Weights of a small image VAE: batches of 128.
Rows from block 4 of the encoder, named by matrix and row number. Each number is 500 + 50 x the weight over its row's rms, rounded and kept within 0 to 999. All counts start at 0. Numbers have three digits each. After the name is the row's rms in percent of the matrix's.
# conv: 3x3 conv (encoder.blocks.4.conv.weight, 112x112x3x3), inputs 28-55, a 3x3 kernel for each
conv.0 105:493505486546509460509440488480500527496458505473470371493497521466453469486458562529476524540561455508444604452493491514502513478522329543504468549506463537427473525504479496477544510559434504511503513445492494484451495543501479471482494559590491496522429532552463493444496501494491439477468481272494486516475455489515410409504487527513491461532575279501512522520534541516461482490528497505506538511510474480500491526500531519500635496539502481512501487409524484500545494521495538465491486490487468484523558472462508494515499481493514505502542518524502437476524554457519466487508538546491562576534515487499551469505501481518521487517562504532558528499541538495493488497472541480489504493722493503692508495488476501454434484574235507501523501482472498428540
conv.1 099:537498502442404509469503482375504574424408566579528507497523517515505395532504471463439498548430481580460530423484432445474485513536499663530506476559469515539489479445562523504597485505541491518536504483482492432573394555536565520569541494460558562478445427476540456507523459492541496482557525570555618510502515477500401476560492538492436454468496453422447461384401482492468485483444483441492461577520515610636572525453551542508498498620500489555533540538487562546443522587424558462465524419365582445463634488503577504476484529450487460505555620490526411459494521501536421517469459522450552475470550344472519511545513522576487595680553559487499517444342711590490535546525507516468427482543492438525520496461468532516451449474447523553471423431478441487467
conv.2 114:447467503506665584464491422530535524497566541563522480546514483524484493446515525535547472487493484513547534511411483515539400493470526481520540519470514458433486435443524482513471445536554479416519539451407542445410582525508545542513551526506516526493517472466444501570474489564410411402439353380494461478505352435523417467571506456567576545511484471493488525427399468466477482530460452485402423546437455486547491500536535476560577553542520522424478509536507488477447522476449507459530526529517503493478481553419505489508479533497469492496478482511469463503514428468468532500472497525513506586486460505491520453489449481464465529498555596515553541497495583471483519495499465473467487501438492507557543597511498591547516506465502465432516443412402474390419
conv.3 099:476486504533487517538474500545638611579682621495484545468413480445527453500477487504504466405547595531501505461642550590603529580548635492499541439472484507448436583539500515526531470455407556562569474474605523529645510492505488458451468434432513539508483518473458397568481480495514469416518503571532529488495453533481470575515570547471434438494476519424446416441465448509532431546554542527605543544521533459536460544588487495449430537543491600528556616541488514495548556470551522414469552525554566454507595480505550536511540469488487392532558523468516419462474428438440522517507345454532510505541545548571604570505494513449433485417402474433367500532548550468521573386408514537510483518496496470489478501487509558433459527560506476527472520505519567467540
conv.4 093:517510445497473468531478505505451442528505534529485540503455481576505732555458553446517499471685421514453582530521514492487653475483419507488558530622536530511622562440498496494506509505505463480494536483520470459513520535557476509387530530401502470488440476530513426514515583474527398421479553458501491507464568471450419459451553500482438443463605449547513483533523481475567588469467525531485503505557460473483466506503518504448579502510476471470521478492507509471446548503469463513496532497537515461549489488469524442503519485460391534539464430468471525471419628500456507488509407549550513428499527536507491510560531491481526503515486431511476478461473474467471512419511495473563495394999480530456528503503539489588488507566425507500482548460628483512575
conv.5 096:517486495546467598528494543514527531511430496527559585449557548468526462475482529491473485501426418440460483499449487480449483605466485579425513620496513539502567517455445524533486470457507468399449476404472415463576509453471504425520552475443423476439499509438507543445564465473532354466498375471497471511501486528464468531497497505449475514490483545543593612483629616598725513470454517507512585480570659555444520495516506519587526494548486521549546562535494468468452538458514486544551450480531505488530460472390475445533519483522546434547557590579548525478496606514448490479488522446480552567476542436464593480489548472505552525543562499448526449467507469471504521439425475484529516591496510499480576509461568454454537551528584479520593562625659548543588
conv.6 105:486486508481474434487466534501479533490512551553572602523493511497352462484510464494530527503538446482582508484471552435411542445499564526530517457486500563483501590614579434539537536517544434522472528561529540451492622595535569526645574602512516562519468475484548527550469513594526506518508545465526490510503472507473525515466519522614449511601542568538486520496379467586455530478497528455459537515483453501514531512404406427394430498451554429463445442458531517591500562523532572489522567565410553493456630591582478543478529508486544470508499606475552434441492561388426519503509503546504455568515435503511510629572487706490491475528546428532467412571582484528518517526565453425438521483469431460461472592603503558392547517449506545504529471430521577460507
conv.7 098:426427494476477500428509466548428358504452500566565435532570484517467472526511552459484504474480468493506490464448482507511448516435442474419528498493493451475582492454523428491474561451398530520506453432536552541464518517672440360603527428459413668363554585578500522503519514479501579475502533483432442489564600550516535538463460508539537512497521501429423432491482398444411388557595478549368468502490526482524454500605526499571418481562535498398623479440507484521520503375544584559526478439566486479498521414508462465440510530461524493490452517391524503581471501515472533490478448483440588505467498528488514598513570525400561456492560466433631514418560678506487271449478464546503450503485494515535493510509482514497496524446534454522413458471394486448536
conv.8 097:517411556401433531498523525536503530555566571571527541580509485480467481492438416417587474509427494466493455551374466518455446522485501449525488495557582522512543446401405483575466493506531452435483572503475511483522488513512431494539437468529497554532462469443541554444583591601509488444499480484553493550475422513501516526578481411579563479457453467572591586565577630509506540539500464534559461483421493521417474432392514500542477453491503509512531523536510434453398471569542501498565513514565464495527470450452509514486450491536475471503476423466365522578514550470470450489550632521453507447465468564416460516439518525426452479464440509525590494469539501400421421499576486360537471530453463506572471584509486494426498517419514518603546488565437488527383
conv.9 108:472475479463460418433489401452457435460438487480493456511472554522505587572515530520486529457362506472447502512507513483594464508473444447493420448419523511479514524483489480469513449473475498495492583493438441489416490489494483434550430618520520540519524510481507504569504500542462479516458495476551502537554589374519372522554489506577580393479506447563528473530481531480506523455457561452762434515478476475527511550542454528561567503507534500518554495420545503401491482440458497481455482494464566490469459581441497529502534559425501520469515477457510432470490441492460524455497419590563465494509490474560456502525500510504468505523457494532461514505432527486532453408432455541494497615513556524495499528509500486431456487641510516495540505496529548498482
conv.10 099:516594550536519492423538516465533492517474487490504459513524561424698591506494500492513500455483599538431555521386476511509455443491482518695501506534465508512409464389470732579525493498477516553485537562580477449522521472498578458508488515472459466468470492496435520520474496509441361495531492448492473515375495458542503492489472486480436497477508501468490493471505504557503546457496531553545547499450531499545497513459499488494526442514441445538518505464508575510491435504560550437484540470493487460504519473537505517503449525505476474521484471488506482518515502518515510500527567509529562442532490530451445544459499513492480487509539521588527547550556480439492484530509512393545424427529472487460519510529444593330452455573482500528536528567495532544500
conv.11 114:510509513587427477461492491490467538515515513527548559516530549541412523525532504508497517500628472512536525489435485526360580482480512494428490489508455479485501522508480465541506523489457466440483469509505512554495486600520513470538461474493512475503538509552492481485516440567546422489523511524447505495483339469492604491407634536550000511502443462460530530450571523518462527535550512492502481515538488568437500540460468497461466530465526531554476498490489455487488489534462503498485508534438484512514511495541507532495575494463511437491511490453517542492556492536523501481485526468477468490519555492488533470513500542486475503483525547540529492566560536505490499473500569647496483552462472497466499414585509502224556480474486513424553505522543500489500
conv.12 099:495450519493538518445428527553460446545524457487530539530532521498622486549491475512608526531582557480632518454471392594612523460444501403446489459363434496512446529481534485452444553561503474568481483560479523577477486447429482392426532535526466483484490540546514460475472415464441445493490344493537516501510543442539460466558561523465546493415396587428483524482549583459570551509593484525428414511446502426480438469516485478502461511462415507450400536406426608535477519498454517483464482482506525472648489436478553505482588462529619496477528398513511489530627461498455496477486500538494647558564425492515513519543577468474447565504429533471491474468456516509476544514591492536498489686612448517483534489562462357518505508546559470528566593566494543523492
conv.13 092:528508501556475528492452481503512525533543572516503596481464466535423544489575602504580509499516485514535574510401505445591515490508500494600478494540469593558544461422489551553462470510550481497476495700490584623401524487480500439556444559403440523487463460482510521460487519519505552678544617528497481496515548493563483432466513464498444524536393466560520526537449461554419594507541498518427507526507420542577507559509419456577542440524465532514440550548449442457533507464496500427472458514541528402587547501462538568478533571486560566432512582505568492441543544491446469443436502518436557532522508451439472504465473538449521504568481490483493451535537521585545506563511514511429542588581417485379463483532529462409517505461516513501452503552494524499521
conv.14 101:550513520523470438450412445473508501430509570455466506486476480444621521501643484508437509565449478403596490519506458484727547542473482519531395551462500555486468510500552474585550458448479519471490446550419526457428446498464521444518466591430488507476484595503482506518512538504481536557483422515513474525437474446592398457547517461475575443545412484477481497527597545515501526428446464477515448463542426505486450460423457486491489425476484449593386474575493468477493420614464432527453502490503528487477564447468484494477480539453618488456517567554561487545504497538540594473493577540496727524478492472504422478485490519505488511551567474496457530502454520569522495484509545492496477776505532578511540483432468425506456472465451530565520451605499531514587
conv.15 104:477518437495608538511584502486478455536561436516427384526552532538538573470557579498554522485467542496584553497526533460492488494445461490433405448510601454473527467574509475651567446510512501537549526403449503465500490476431488445615433529438487549467509664466462534534460460499479551475474444489532470482453509453484474519586440470522645475502545540455446502432522453404462385506520556526382507464471502482489472509450535495479465501534502512549498475479453525487466483443503499416505500484568499474489467450412469438507495464455451428477461540525499492485419613553491511454508530580483501494494628543494545502428604517551488507561453447542482487481553489518537483480568424423465509463421513445464505520391529472664517495521437456487552484455508442476488
conv.16 096:510583502467582602404536556511519501428514540498490577516463516446447493449424544521443500456518580451508552401579347509595514475461524492522353478542455523575548471446410472454505523594519560466443470513423571446477545517417549494465547481488459440488454500501508519542505450484494440545472570528494449460498454493490471517513601523471477631483498523486498489483578507465465525539528472533543475491519513501491498521628572531522496495496479507431439569524496484583483449458451489498506505360407524502605507477523470474522513389441522492490522388431507446521536473598465527562425438482451417529557436396512499410501508514474348493456458506554456426428484521536494567534464507538449498603516455550506509524496518465697664489479458477479550489488524486496499
conv.17 096:522532471543506488532527516465509525491512500489467436536532488529495592465505531566542518493433510497495620598375489433628347535483488506571530477550591546522596561536445465448488407390414522477561518728495542539582468472507495482450492599537516486494520536538551379543444513420486498531451430475507494517519586454514430489541436580549703459543425530454492455553568453555548517503529528497539549529516558517575504487450505574561539487499501490458454535499519450409349542562485483456495523465469466489520526434488440503548504466558480508504444457553458458497447437476503555472547558502473524442491570494559513534457485458493477537525468522523530605551504456513461470471459520561450509515440533530475491547525505444458476500526467577554577504430545501536562
conv.18 097:473488495489468606433509468489486465480544453473461489471548445505506422556442500467473462504453544442467470536539489475536370487538469491577572421475543562452478539567520509512455526524478498539547485475513519478505485470520545571557481541536471502454454478445485478473523510527595476442570549511535504516503600535516327501517514490531541543463539543500529508519495494506418490527532455515571439482538510445488501468579494468522477460538458556450505527523527497521487451430545454501553533507509505547544536498470501531496517519501508475501541473517527462484490634516484484481520502504529455538507518512502460583551514402504505519546489519489483450543542469456503476503429472429478504418543501519438486507487489520411528493483462501535483473519460489535469
conv.19 098:486492476481518563519560601500481515487484407509611448523529520491519518532510522502576530484586479526557495510492503536464450456485589471424459497488546499496522521396526525500375549498438505509524524419541483284531554538451488485529479646503519470506540479490575546488545506510506467536488534429518518530462458430466354677512456513548591398551547534528553503524581486497521417484490563516409545504505455526479481515553480527521493464501489522526489553509441440484516568436489465384492486503467524580556522451490473494464530548425439411583479473520512547491487464478490467504497563553552747441533498416581503430536574460517543486543519526501550549532561531449470557501474509505517452409339475456545448469456484568527479535567468527519561478483537479432528
conv.20 099:533474422558504458424441441456491456513499451473469489518532492513518481530526511498468475488542489545442475556543471493462467462466489440504510449405461527532451477481550582412479486555470555573579542531549523479376428458486476458460486423647534555490558547447465698423551540549562496447565500414492495519501522449497426544563564496536552459432418537545542484479470429353497479497506489531493488520473490430477488501554461548482541430516506402526473454621581434481551460569569557540514527534514515471579480645459485513500462575449480534504514482515525570414479531542502542411515518505540535491365465484497463544539583510530539488418664491503456463492448533433475482472456490552481540504470510464392565491514497511407446437444563426432424390497492400587496
conv.21 093:507551503488348604443394401501484556467510499446452473487611490511514476504480525513499528441532440433436479464513437476430420418461459519548498494401577494566512513473474587566409430453444500495529511491424568490480429555451519734528443603535556502498588423457506577494447477464448543525445523476470544496506492453518541472438463483534522497484483484502529471479466478483477542522514546547604433504585376492521439549651469490556544482469505556414441508487550441587559444585492473634484508527501574567493505478439547517474516445492459521478523494487417509487480523453523440506489498517488547514476538534447499539440383519535513518453481548442481530543500523551526534542411461465514548548525489466462430495516468507508524517471517471500514414361532452470475
conv.22 097:543501522585435535579527532526533496526519544453478523420516528445426455457471463559442421626439539613442439484490501405580435436507492498503475506448537505425483440478481449495513462483527534455532545476573572478488526565461501533484515529501483499531504522483554551541436481516480419498535425400496456501501563474454500510512528566555548432475532458463527533383630445458521483480430523598359498573457486465366455508363481479444494470436477423515382414476433494508514442541512587557623494538516523405393387514593482460501475483533502489572447520500487523515475442477544590454544556544487489510421460455441480470427476457448493563392478589446561601471482570471445523556513522511520435550557476424505547575507534538382435513504471504492458468424422465421519
conv.23 106:501497458495542463546433501497478465465607444504489487504580462569420477505497561581420493463556396523450601481622466462542552499517529552639564542546631521431502508510491469540592499493492464546476400496485454466531504483492526479517454539506498509508495519493520421472497455507472493413542520484453534484549450481514539454437558629425398547562510433408499469422650507465538490505489395492521522518484517509446520504544482510510426565559441533453553531471426476491487477514598512526463532543562510526461539462482505530489565502591524468462440539554387428475463569471545507593448378405495461493506454520611453525498533477485486524432542498482470536413538406480504489421460469623446488453416480464463463471496531481420544524534480487564493511512472490489549
conv.24 095:481567396456569425466575434549528470476505564512501522453549446476476454486480445432491463433505463378559465462565490513416441481445447483646488598454497486435549508424502462541520484523528566516468511618458490562475540516445497576430517449499563463482577533561468437555506449518531416545492503398512479490499466504523426460471499484461492480508536478363485556366487499403455467549486454507498548454573448537535455494486423470480497512504424561404478456407432536540440533451440485573576591550509426518521466603493535523503535538490516573530541487454462444482489504474504441502508474521540507534577497373511487510477486574437537537508440542433604564500432513479370454462439505557511476519501559492500496498506491558568417551517443453506531607498531592496580
conv.25 095:475502519530558501496508506512496541468606514505485485433499537496545502517480511525505504524570493515550497524478477422383525473483496486473474466461538441457500422525563495602524578514499501499496682523530484495528458578519469431545518522545520479503465453473428637506512524513467824401496589482479523488545541472492425553431496517560471524506434557502473453505472502495604527520467526471488485484464451488542511557516407561515475539524498529581463471491603516456535535491530527492486470534489528571501518512528484462490295395516487470491497503449492447466495487525523491543486453479509400482481481545478569526531563503535491449501553504455495498520489568459517511439513490383512525475698480521488518479514472531608451497509550518541451516553443487467532
conv.26 099:550497501556442508569491471492514526496521529529486505513470465511514463559533559487459448514477506522509556440445437499466442474489426485500457515414471542523441414427521488441579517551500542493471566416478538503538505495424451470636479454487581478578463483458512563515508490514597504498550534553471530505524544484547484483516391591510500561466513517406516507410495522457532502541486516549496562538538466532496510496536560547530533475471382531613543404425492499470500536460579468589507450444431416520586509572489476465517536466486436566478447506453475499599512548543512437365521389482504511495518465568457677566475472445458442529486509640525579592472605515469456715500529529568416524509541506485548439507438479544548574494566568499474431534511425502489388
conv.27 099:610528526544463441535478565456447485498424542506541585523476477540557448476528545352514493446547476458500453614542505479501553501425442567383474562419460531516516551470537605605564503622503532661480513546490548487472504438462558403442509487485448429438526491454511577555524578635483520461441519531512545494556520518478548495525487535520446493489522452466486568477429491455387410509599449540532487495561478523487509544448530553479488475424483512510478515441533585511471510503521543470541398531491569414446483495458526548548513501495518454460429478506450522502460500546467429499448439551442473467558447373580435460459450465441529526485384483497479541433458529492449490466416459474486533529506547455481519487537459493543557492565488427473423454472407510423407
conv.28 099:469511523485409541495449591465470514435542504402474469486522507496476514528463523446448485523517454513414437535477460526366534528573535471494470470487445518488451471483536473426432471482433518483490526413464521471470489486537526483569557483492579560488640427527476564503511512460503439488543528404443550499531428499541579528473612534574313529529567492522536557486551497521586538463535556424580587523480473502465544425556517487495500504425526465528474522457488501535503470437463532604522510532498518432513489475486450542524452482516522453478472542464454475453487609472519461506495429526468483381543503499493512437496415390515521485513562502549618496460473489438524478478474487527451486513833486464496485435517529519494546458538592495438469436588591476567486
conv.29 100:526531528499505498480505481501550452486492454447442416503516577479466500493467494549523437515602515482499605485495626522465603543569630532543477462455472470481450427428581516438440497489529455462578518520537522504565476514492536454510501543441517495528560462603492522640462429462482436421506544459529506501530538467523469493509415526498526468538391574419463486429499551537548550529479638552541460481528538478542549450487571579535527524482536467599511527612449442531567478522449472512493497537453567524524440467531518487536552547557528508549549503569617461522522422568445454396448346434453521506533520427608509608521525491552509495431550543451436534503448564519595500577611505657618436451608416495497447497535525525519577435434534492480586504491514479461526
conv.30 095:505490554524559476478517532486465454481501538495498481493537516545431536542467512481577491477537521562504516567439441554500422509574473485537536480544495463464473519506536488497492519548544524510469511449487488659385447457483508540499480531416510519492484546430507468531505489434500514541486395695491491506509457451485617544541482529464474595540418658485429461508482565489514622511480501455522428492543466511523545508485492520570463531533516500540516515455466525503525521511485507507521499471508540512557523429726509516513463516495496276523502467478477462500481534431515531441527537524503445431493462537491541449526486495497514504538431501550512459542548550481467473486522462466475526425472520490401532522481474466410550538461720489531541462562466420584496
conv.31 104:479494513505528398475391484534500479500531519557466458536509517478503514427515492482504502503524516579485545576507475561501434510336423450525550506522468437495551492506426511499507530448476529516496412461482567370465503474521504504450499509434544492510502526501534446483523500488517539587534684574471451490431398495515623480512472565434538487418621474500460502569493490358489483502516449443478513508450462549518501486460536538563552497532475522498456535533486536505519506465468495461500528500476529579486487589578483480554520469479384600492463504480460415486513556499516506485681758467471366491503476557475539568479497476493498489427599485444541526462529428458524486434516454593436485442476501405463464491458491365552393469753419480523489492426486535481483
conv.32 101:495463472444488516510519512502537503505479510493508489454474613424490445469448620557553479568570525472535428411401427448408450442437548437414456522458611494469529476429428544505510534505489476557520528516421511495455470461442477488472549538492530480530525662553498555476513531437537613447469475441506493486488444442488467560539535495507583517515515481535458441520474493506389484464480485488473408487503537461479443459444574483435553508502514632485544565592543460458460454495441545565585505474530551556418518521428482474531508459503508390511523452542491513632508437482506528525498562520488517449521534483523611525480469427453455446503589431547566570508431490560468401510464451488499469545336530536559477566515506557535578538433434512452546618349496460312513
conv.33 095:479499489489443429445485470518545529480489501484522476474469497465528496551534545519565557478460514490477539563499460628525409487572545515486475543536561499525527595476507548561443504449527502483481471505478486576537502469428509546546478513440468534452560600445469546510457419480522506476473570496520491501478529493440491475541567438344572385452581500479576481455523520495407500530466511515489450533493491513507514493536529461431451498508436483467556491492503552422456496418477554526502471525539490450478491531455500551497582662481444601475479534506465496578431479531462523512571365541596504502545524501479492502479473498488535490542482495499681487534466600515582479492460462380615429474495522499527489543514552325588469443533427459504552453509531433458530
conv.34 095:511498551518607531459409497517491507548514457570543465456464486519500609508570486446510449529510462539542494434398514504440636447513571571498458468503504470490530442461448446554516546476521585509541427519526497527511477425453528525593549577414452556526420451541460474466487434550516431516478496394548547507582558463468441471521554541598543445451528492387416430374386428466403521530467541487478480539477531541498532508515610491470520493481514480479491544461579536470502497578536510517524517429497485462502466454541463535508542481558586470523515546515485453513619694495519525445441420518459587409544525473545501596509511510456476517510565526539466504433518466460526579550537503414520506560662548506587521493502492544604472537504536464526510639481507542495504
conv.35 100:441484519442497432435444487553557544552559547613598458401432496435459435493480516447419504529386593465427566552481591471545462450523557501565415495384506559549512646546507596486434553516519596462463512456468465494466407479473522530409482584445494479446443477469521601449581507536555489596506440562507526498455527453508465488553490458413528489445478491527545559478576569540506478491443432531481489548475534415495409498491412450551446453446534562462548493515580506404587431587518491576530432488494506483592534535486524443480411423418484498462404553484539562489557515512523573482552482520530521524477451496528547528572573494564481458430492463518482484483411545593484438625553484458520486506508577461480576531448502506484411505527508506452464430372415489447424
conv.36 097:497434420458443417499510369545460464484539414478650456532440510505587519530525492492479583551604544465500483471629452540502497482518449435463522496603448418496385504452478454572482473492507417519518406488575469575644461450533470545381482448528420523493516424438514472471464478478422467443496536479517500487489440505508466483484556465474295473530568470499537494490407441523379442468581460495522537532460500510438550488524521501456563565497495485528408593606499501499511408526486405500479492587493452501543503464441517532536602579506545677557506499522459546500474458521524518522489491489454545503470401518503497461488550516487514509515619480450643506523514482506604535461476522430533509496489482527467540506494459522485437496491438543553480529492430481552495
conv.37 093:432501492396487481405461451464474443471491467449522505553535564505451516466526506466485553536474491520441505540457440474492443464478513445504545468503471459620475504541457489517448508476490468530516517397574510482507527482446514604579458578529452483549481452485515551467541493490438390399525486521521478504460513579548541482583446514468574512574496478543484545425432408475493455436445447486395531510583500525393519515477467478517584533514467543546526522573507509553443400489548504463529573575577442483522463523499486469498441570461572565527521481488478419511520538512585542562551537446483466571489502514524550504472513493520496480464555449501505438519478495541527522518563494362491503475530440556530549534492542449578519528522493523535528454568546423511534
conv.38 093:434469499493477539468585495537482528460474458529539501528487505482497435444404428439395549503483499532485537520509408482483394515536451599507560439556496454478362495531504426444444465483510467492398461480418518460468486542671404498565494475590558513507597406460512550548455477473489521518495592492506449476477486474490478434452576437561518487471528525472434447512583483502554477480649505511605410511531523466557556489484480498473477561404622464533443482520450529442468514495537491535503441466430456477443500455540424481478472531517430498486555526504539623516470491546510539536525656506500537562419510429447505513465467542513622521536625522488595613524450473519467529427480417489388491399453437525480486517492499585528547527560523531492515519493545430533511
conv.94 101:534529494494470520519504516511479494581503486500688511485525505532606537509480575515506501543457509469552424586544482489490594476506523426563473496584619430449507429461461516581627485601473472367410435324512500471382486493503475533447534568664479579560478503505559418524552522520561540569573525561504484516473418459469528461547517502469531487525391553444460448411527518459571596559537500500403453509485616512557554485516431496517477420491512543398496546519513505489408476474522512452483484482472462551445502487596503503494505518476548481436545533485568520520543384483487479512501553475473466465534467510541430538550559591525552545550537495556560510487461477426539447495550606496471554547432556532531461521494519495548470527487555471539445499480418562647494
conv.95 092:441481479419530395493462602439450476439514543370450437489453523441511483523469442544549560489519514505592502433440434489496412454510443591483443481430489538504495537499465452511514515480513447540456506529495498518541515563521596680504572544497495475448516621488456539483464469500449494472421454447503553467489560502447517443542559501492567547543482449552483478391512530416401413476598449515455501488413499471492522519498551466532548406428437512611513488431487481550559620752525625469515465470441544459478486573468527549475442468436563533517470487511528456459548491512505495546518537551512463514498497548492406441471448514434481483477534506490434440455543484501529526551625392462472503458465526506542493528469502462567501469477513494514440474556518570552478
conv.96 096:450540500430502537379479535474541518491548543516485514571478516464494520452545475482559532480543527438588541570494525525518406551428475437484488524548488476469488465465458535597528497490497504483522445537423488542575466529441403523645473500404535392501497558586486446530503481472518494472504531469491481513479420467529488574456545472507377506511484537549479464553560472553483474547475526429539528508509552474543412478537566473473522581469486553548493634557544482485620419626534482532497453527445530637391438517373483496494468398412509477453576473474464522530506515550501510477510415573520512627511480605590503556594524496473516479703372498545452594469630427506532513531564499451467428537598550568502464488493499508384515484461482553463540574430458565507507
conv.97 103:485502529481498540473424528543500442581463449540493426464541454501485455472454480555491510527577460467511515461565520461442501542545536453505540516395493477487517610675642599477491386371420489475502458475559480507570534543479531391449559413493389416474447481466507518544491470458526441405503441513508477519445510510457526494485536528466504451464476478531516518461533472498423440472435554481519470483540560501501522509499441503466528487512505461430483578516478545402544512432506553440491476525547453439519491513512532497563519501518586467553579473493621475418538402471515459396436393457489469536476493510412449578456509500517496502498440501477452493562633547537535435437487484588492499496529499513521554518526532452621428477474526564515452537499538537494576
conv.98 094:494461534501494522533528532524504432548542427472413442516628454547492538488567556576437534517467497514461507467499468432507454466483469524319537490540524541567607559472425572511485576519529518527521477500542502474495490540546542610529453468422480565558590506541552509546563471482483473501462499461507505497531517501491508499525459523579731502543550497464529468530500486483506480512441482504547466487508524545508523468591569505562498487539523559555412474498420486547579435546436528527477551605580474540478378487501504540480316547499488557497481515506550493456419506498501522556474700481534447482505584488561529451451475403506462510568474562423404465532445446583438441476380449627467543414541507540556493539524463510622492471463520437531506472477455522577467
conv.99 104:475450460437475478412423489653688601513542570433529522539557568542576516462471519511458392532488470454499407521521477537505459553497505561488548467462513424448511448539482492475516563533569538569567494499527506526541487511529538461518526497527549591552545552456464538481479498481520513557520512485454454453516595486523496527504461510563490483523589472539465501552500455637616606585511520529456487408416432497462484493515572445423487664564575550569560514412511525536601506431498476438515501528561532480590437484587507490499561498528483520442511438519558489463544534556516486547431439542471606506508500503370489526315459574467491421435425476417469412527545439510495460533590455534432471537531587580535509442423450543633339504549441534355394620388430489390420
conv.100 092:516517437510500437439486453493519427533593438486463430503508446566423451480482500533617425474430530490446455512507477489455387554549433478695500494492500504477473543565416521572523507490556466469486426497397538447442529527538500633548461472538482413437447631474500414499464426434456590406462508482521461490512427472504527444531483481558471467493494488473542586542540579491479550480480398515428466520480455458557549520513507482474489495503478554474541496497485497464468354416413461497504540516465533441486529542504520535503508594521467561546606484507549640546518528473462544526463440611497558542563496493509516427483487450515581455563536600557550497500660435474526552545509475466964451466440446499449558544494492532585398463485505523507493491461533497503507
conv.101 104:482588569516552574557560577534515511476473437459487477502513551508435552469467466484433477483540479444512591490421438441430404413512458514570552480511487556542477503503563574484507425473473424369467512538524546538421509540545511502544440455530525513486465494439455593502490515441570456414551498519500473478492495514462553484533525497517550524447547492425463436501481433686615547472417399509425534489550459481478554424560495439423443485413435449518379523520472524506502562612573499473486483478433527400401579592503491444477508513496525505474442449445535571493557539512547662471543392540454456497476468430491442381455447489569434486529471482555563548424431409472428417527475501486452496455465481479515475536540527506553540511461506513573505447610538535572460
conv.102 115:556601451554539461515558501512498565560561530459489474408433424412541524474503508433431478515446440468476544520440490453515583473544502556492519612454385535508450501516481585555526526540555483394454474549490450527517509540521448502476494460594482541499461537397498499478512486469460515510463415460507452480516527539529590479519537581461635596516581436521484543503400462532456481526507392511540549526483547450451496538534447504524492497462522454535635479580622571508423542568540413458478502447477520456441463543525491479469519581531546706506415455472475551500469579405473516524486504473522432450515437410507549388508435525488470503436578420472644435468453490497423492582656457497434482588512461462527497535556536467417396443383452535542399578496434560573519
conv.103 102:484433528388479482458506500462407440514572501482612512538505478424500514504515540447472478512433417478487536419458394432458533547456450609471483472554491521466434432464454501549537420445441470551465514468545510503603579574447527476440459502498507435579552584540513468486489558521443477528545532497544517522556486506506498428513483544514555469473515511386447397503412453451547391471430487539470455578459535502489466466518482426429450483474450540447534471538558559522523515475567487502470500456449486580486570580464551538530490515601531532568501517573496528548499501608477492536403657568463562424537526559434508505511585531479467592450330632439533563565510489551425575531518664530434521475482483486507484490445484514564441537563512458537454375484396474479443
conv.104 091:498515523446468524570512490531513543491549510474415473452552480459400503438391499545453451552546471554498428492512507479430446499453523443465495622475502482463436586578527469555547522513438495474502459428454555427490584472476531400512493464455468528542529508430448544530492454481515476470473537448513504497492433504437577488488391483518405452512476546482512501504501464524548565506540527468512498456437440557529598528429554545462501545420576502465515422490486539539466533446513443442488523477438472432439547486490513505535540496499474441499487497546587485507420709488443498513500632476532554491507440495453409441480460495563448516574574525523500502519494501517399511451592458639449543400544476528561502454487452457393579470471541570477518520391517552472643
conv.105 112:540558505543687580559544596459465510566517483519480505584532486479503469490539503484483450401515429508485437500458482538486540530486473548433496467634556456519526560514524488507456521570529465502498517571466417475492515524515495594487491567487509520522516597455510541543463460478427512502468437437493466499497437534478533483540520496630360431500539504464465478429516514471459481451643387620492445472468452529478480555462458518467484455544504461470466475486470497602475622448438502576511506537448506577505525525483524486462506521470504465449445524523520463545433515481488455539561646506489620490495466348450529404482444446535477495579558445502542487499487574542521561464564499491516472532541446479535505527499502509378547568420492441389445448497554473437492
conv.106 087:567469536636376459507508519570476484604515435540505531403443471498461527543497492461492496450537486413476473472473422583411587500580502578520491576472454524486497567464502437436514522525502476429477515522498588362497478470597524502449485401571533457572495477569550539451445488431478655410495410442502548488514481527510446559501465489509490403541474533500464465464459457592468483573494443426549448531462487567515501555537545495514486431486455498473500525463461565481547517484484514541528499532422470522484532534451570554525407376482507462501479511519478414481488464491543529516418594422473524528514488581597493560507554547467516487341505402464371524464468370421523487425458451403479498459522444564511479559462509582495450527427537464482519452472537492437571
conv.107 094:582481471581528514469503410541460497455577482412469517478460448480462492559514461554454520493492519509502474458483464555525446490461487494520592507600537541574529522452476452518519449406442624465500480435500543487475546574562503685513578558531510371483629397531428507468411404401486484534510446500473483484477464494457483534518547520450482503459554529449503469531479443472485444498483487546443507549582501524471512512608512536442476447518442504565583490479522479467431433396511526517465434543594531471391417426521448445489545494504517445466474423518642429468522482500479519534471578497529515432570566544509462453485363450461495519435494459549547540504645427443450496460552457646462541534522480490473558531546530519495502543521470577529469548414446516420430
conv.108 122:518538499493536479488541540496487507503546523504507464495465505507471524487497512487492512526557515504511517514477482520393552496484524469527558484534522545501492470502539486478453494480473498503475498494454548481506521501531500497523530530491504474493480429526464515514519533525527365438525519427477485505527451452505583516415538467532000482507500592481509501503466490506477549527516505527497478510502469508499507537502471522481509506509483477550496517503494475463505465532508501504485490492513485405506502499509499522511541522478544463490498502497514464466509501501488503489467573567478480457523429475487462533510437476498505491490560492501465534492504537497531494510520480439532487482637504506540509467566501514128487471458450501510490491510493476487502
conv.109 101:524517515508467526495424486543573598600478540580538525418564454454563423482511471493450508589469464483443465501596542493579471510513473567485492575612477497532498552502414658475440542464501491506439479551514396562536490547468526488426537507478423503516454482472425509502501443527471510456492449528492485481470509595438509417534494529477654493474411480523518552597521475479499398530419496540521502542575502505442448512436523583540464495535491497549462546552446455576440549638479470547425548497470549469474492456507493467541525490587473523483408438466504500510454473488555449517588429426524410605560563454568546389460456482501403523525520538547562552537444493488480433479467586572491434529466522590567541535489508434565513425474452514545504449575550373485552
conv.110 102:509469516528467523490564594508494535529555471454425530507377534469449465505560486560505529528477478480492506480549510561486647515538562480498466502515529486509548494428471510567486546455508490505475460573541490553524504453474488470587490510542462476456510482516502533487481452528468420403475460440533510508465634544481227509542554519528462475506573515513514515509555491527455514503510534534479526495561533519563488467606526463478452448508491474535462482497503519460486465490479486485501474469505526464511517479542545473521506494563518584527489486519498565516499457433447537473508332479538502521532492482521474444461498493476497500488528511510509534537514493518527477559578538470435517491741540532537537532521476509659448490526519494488509523456500510495487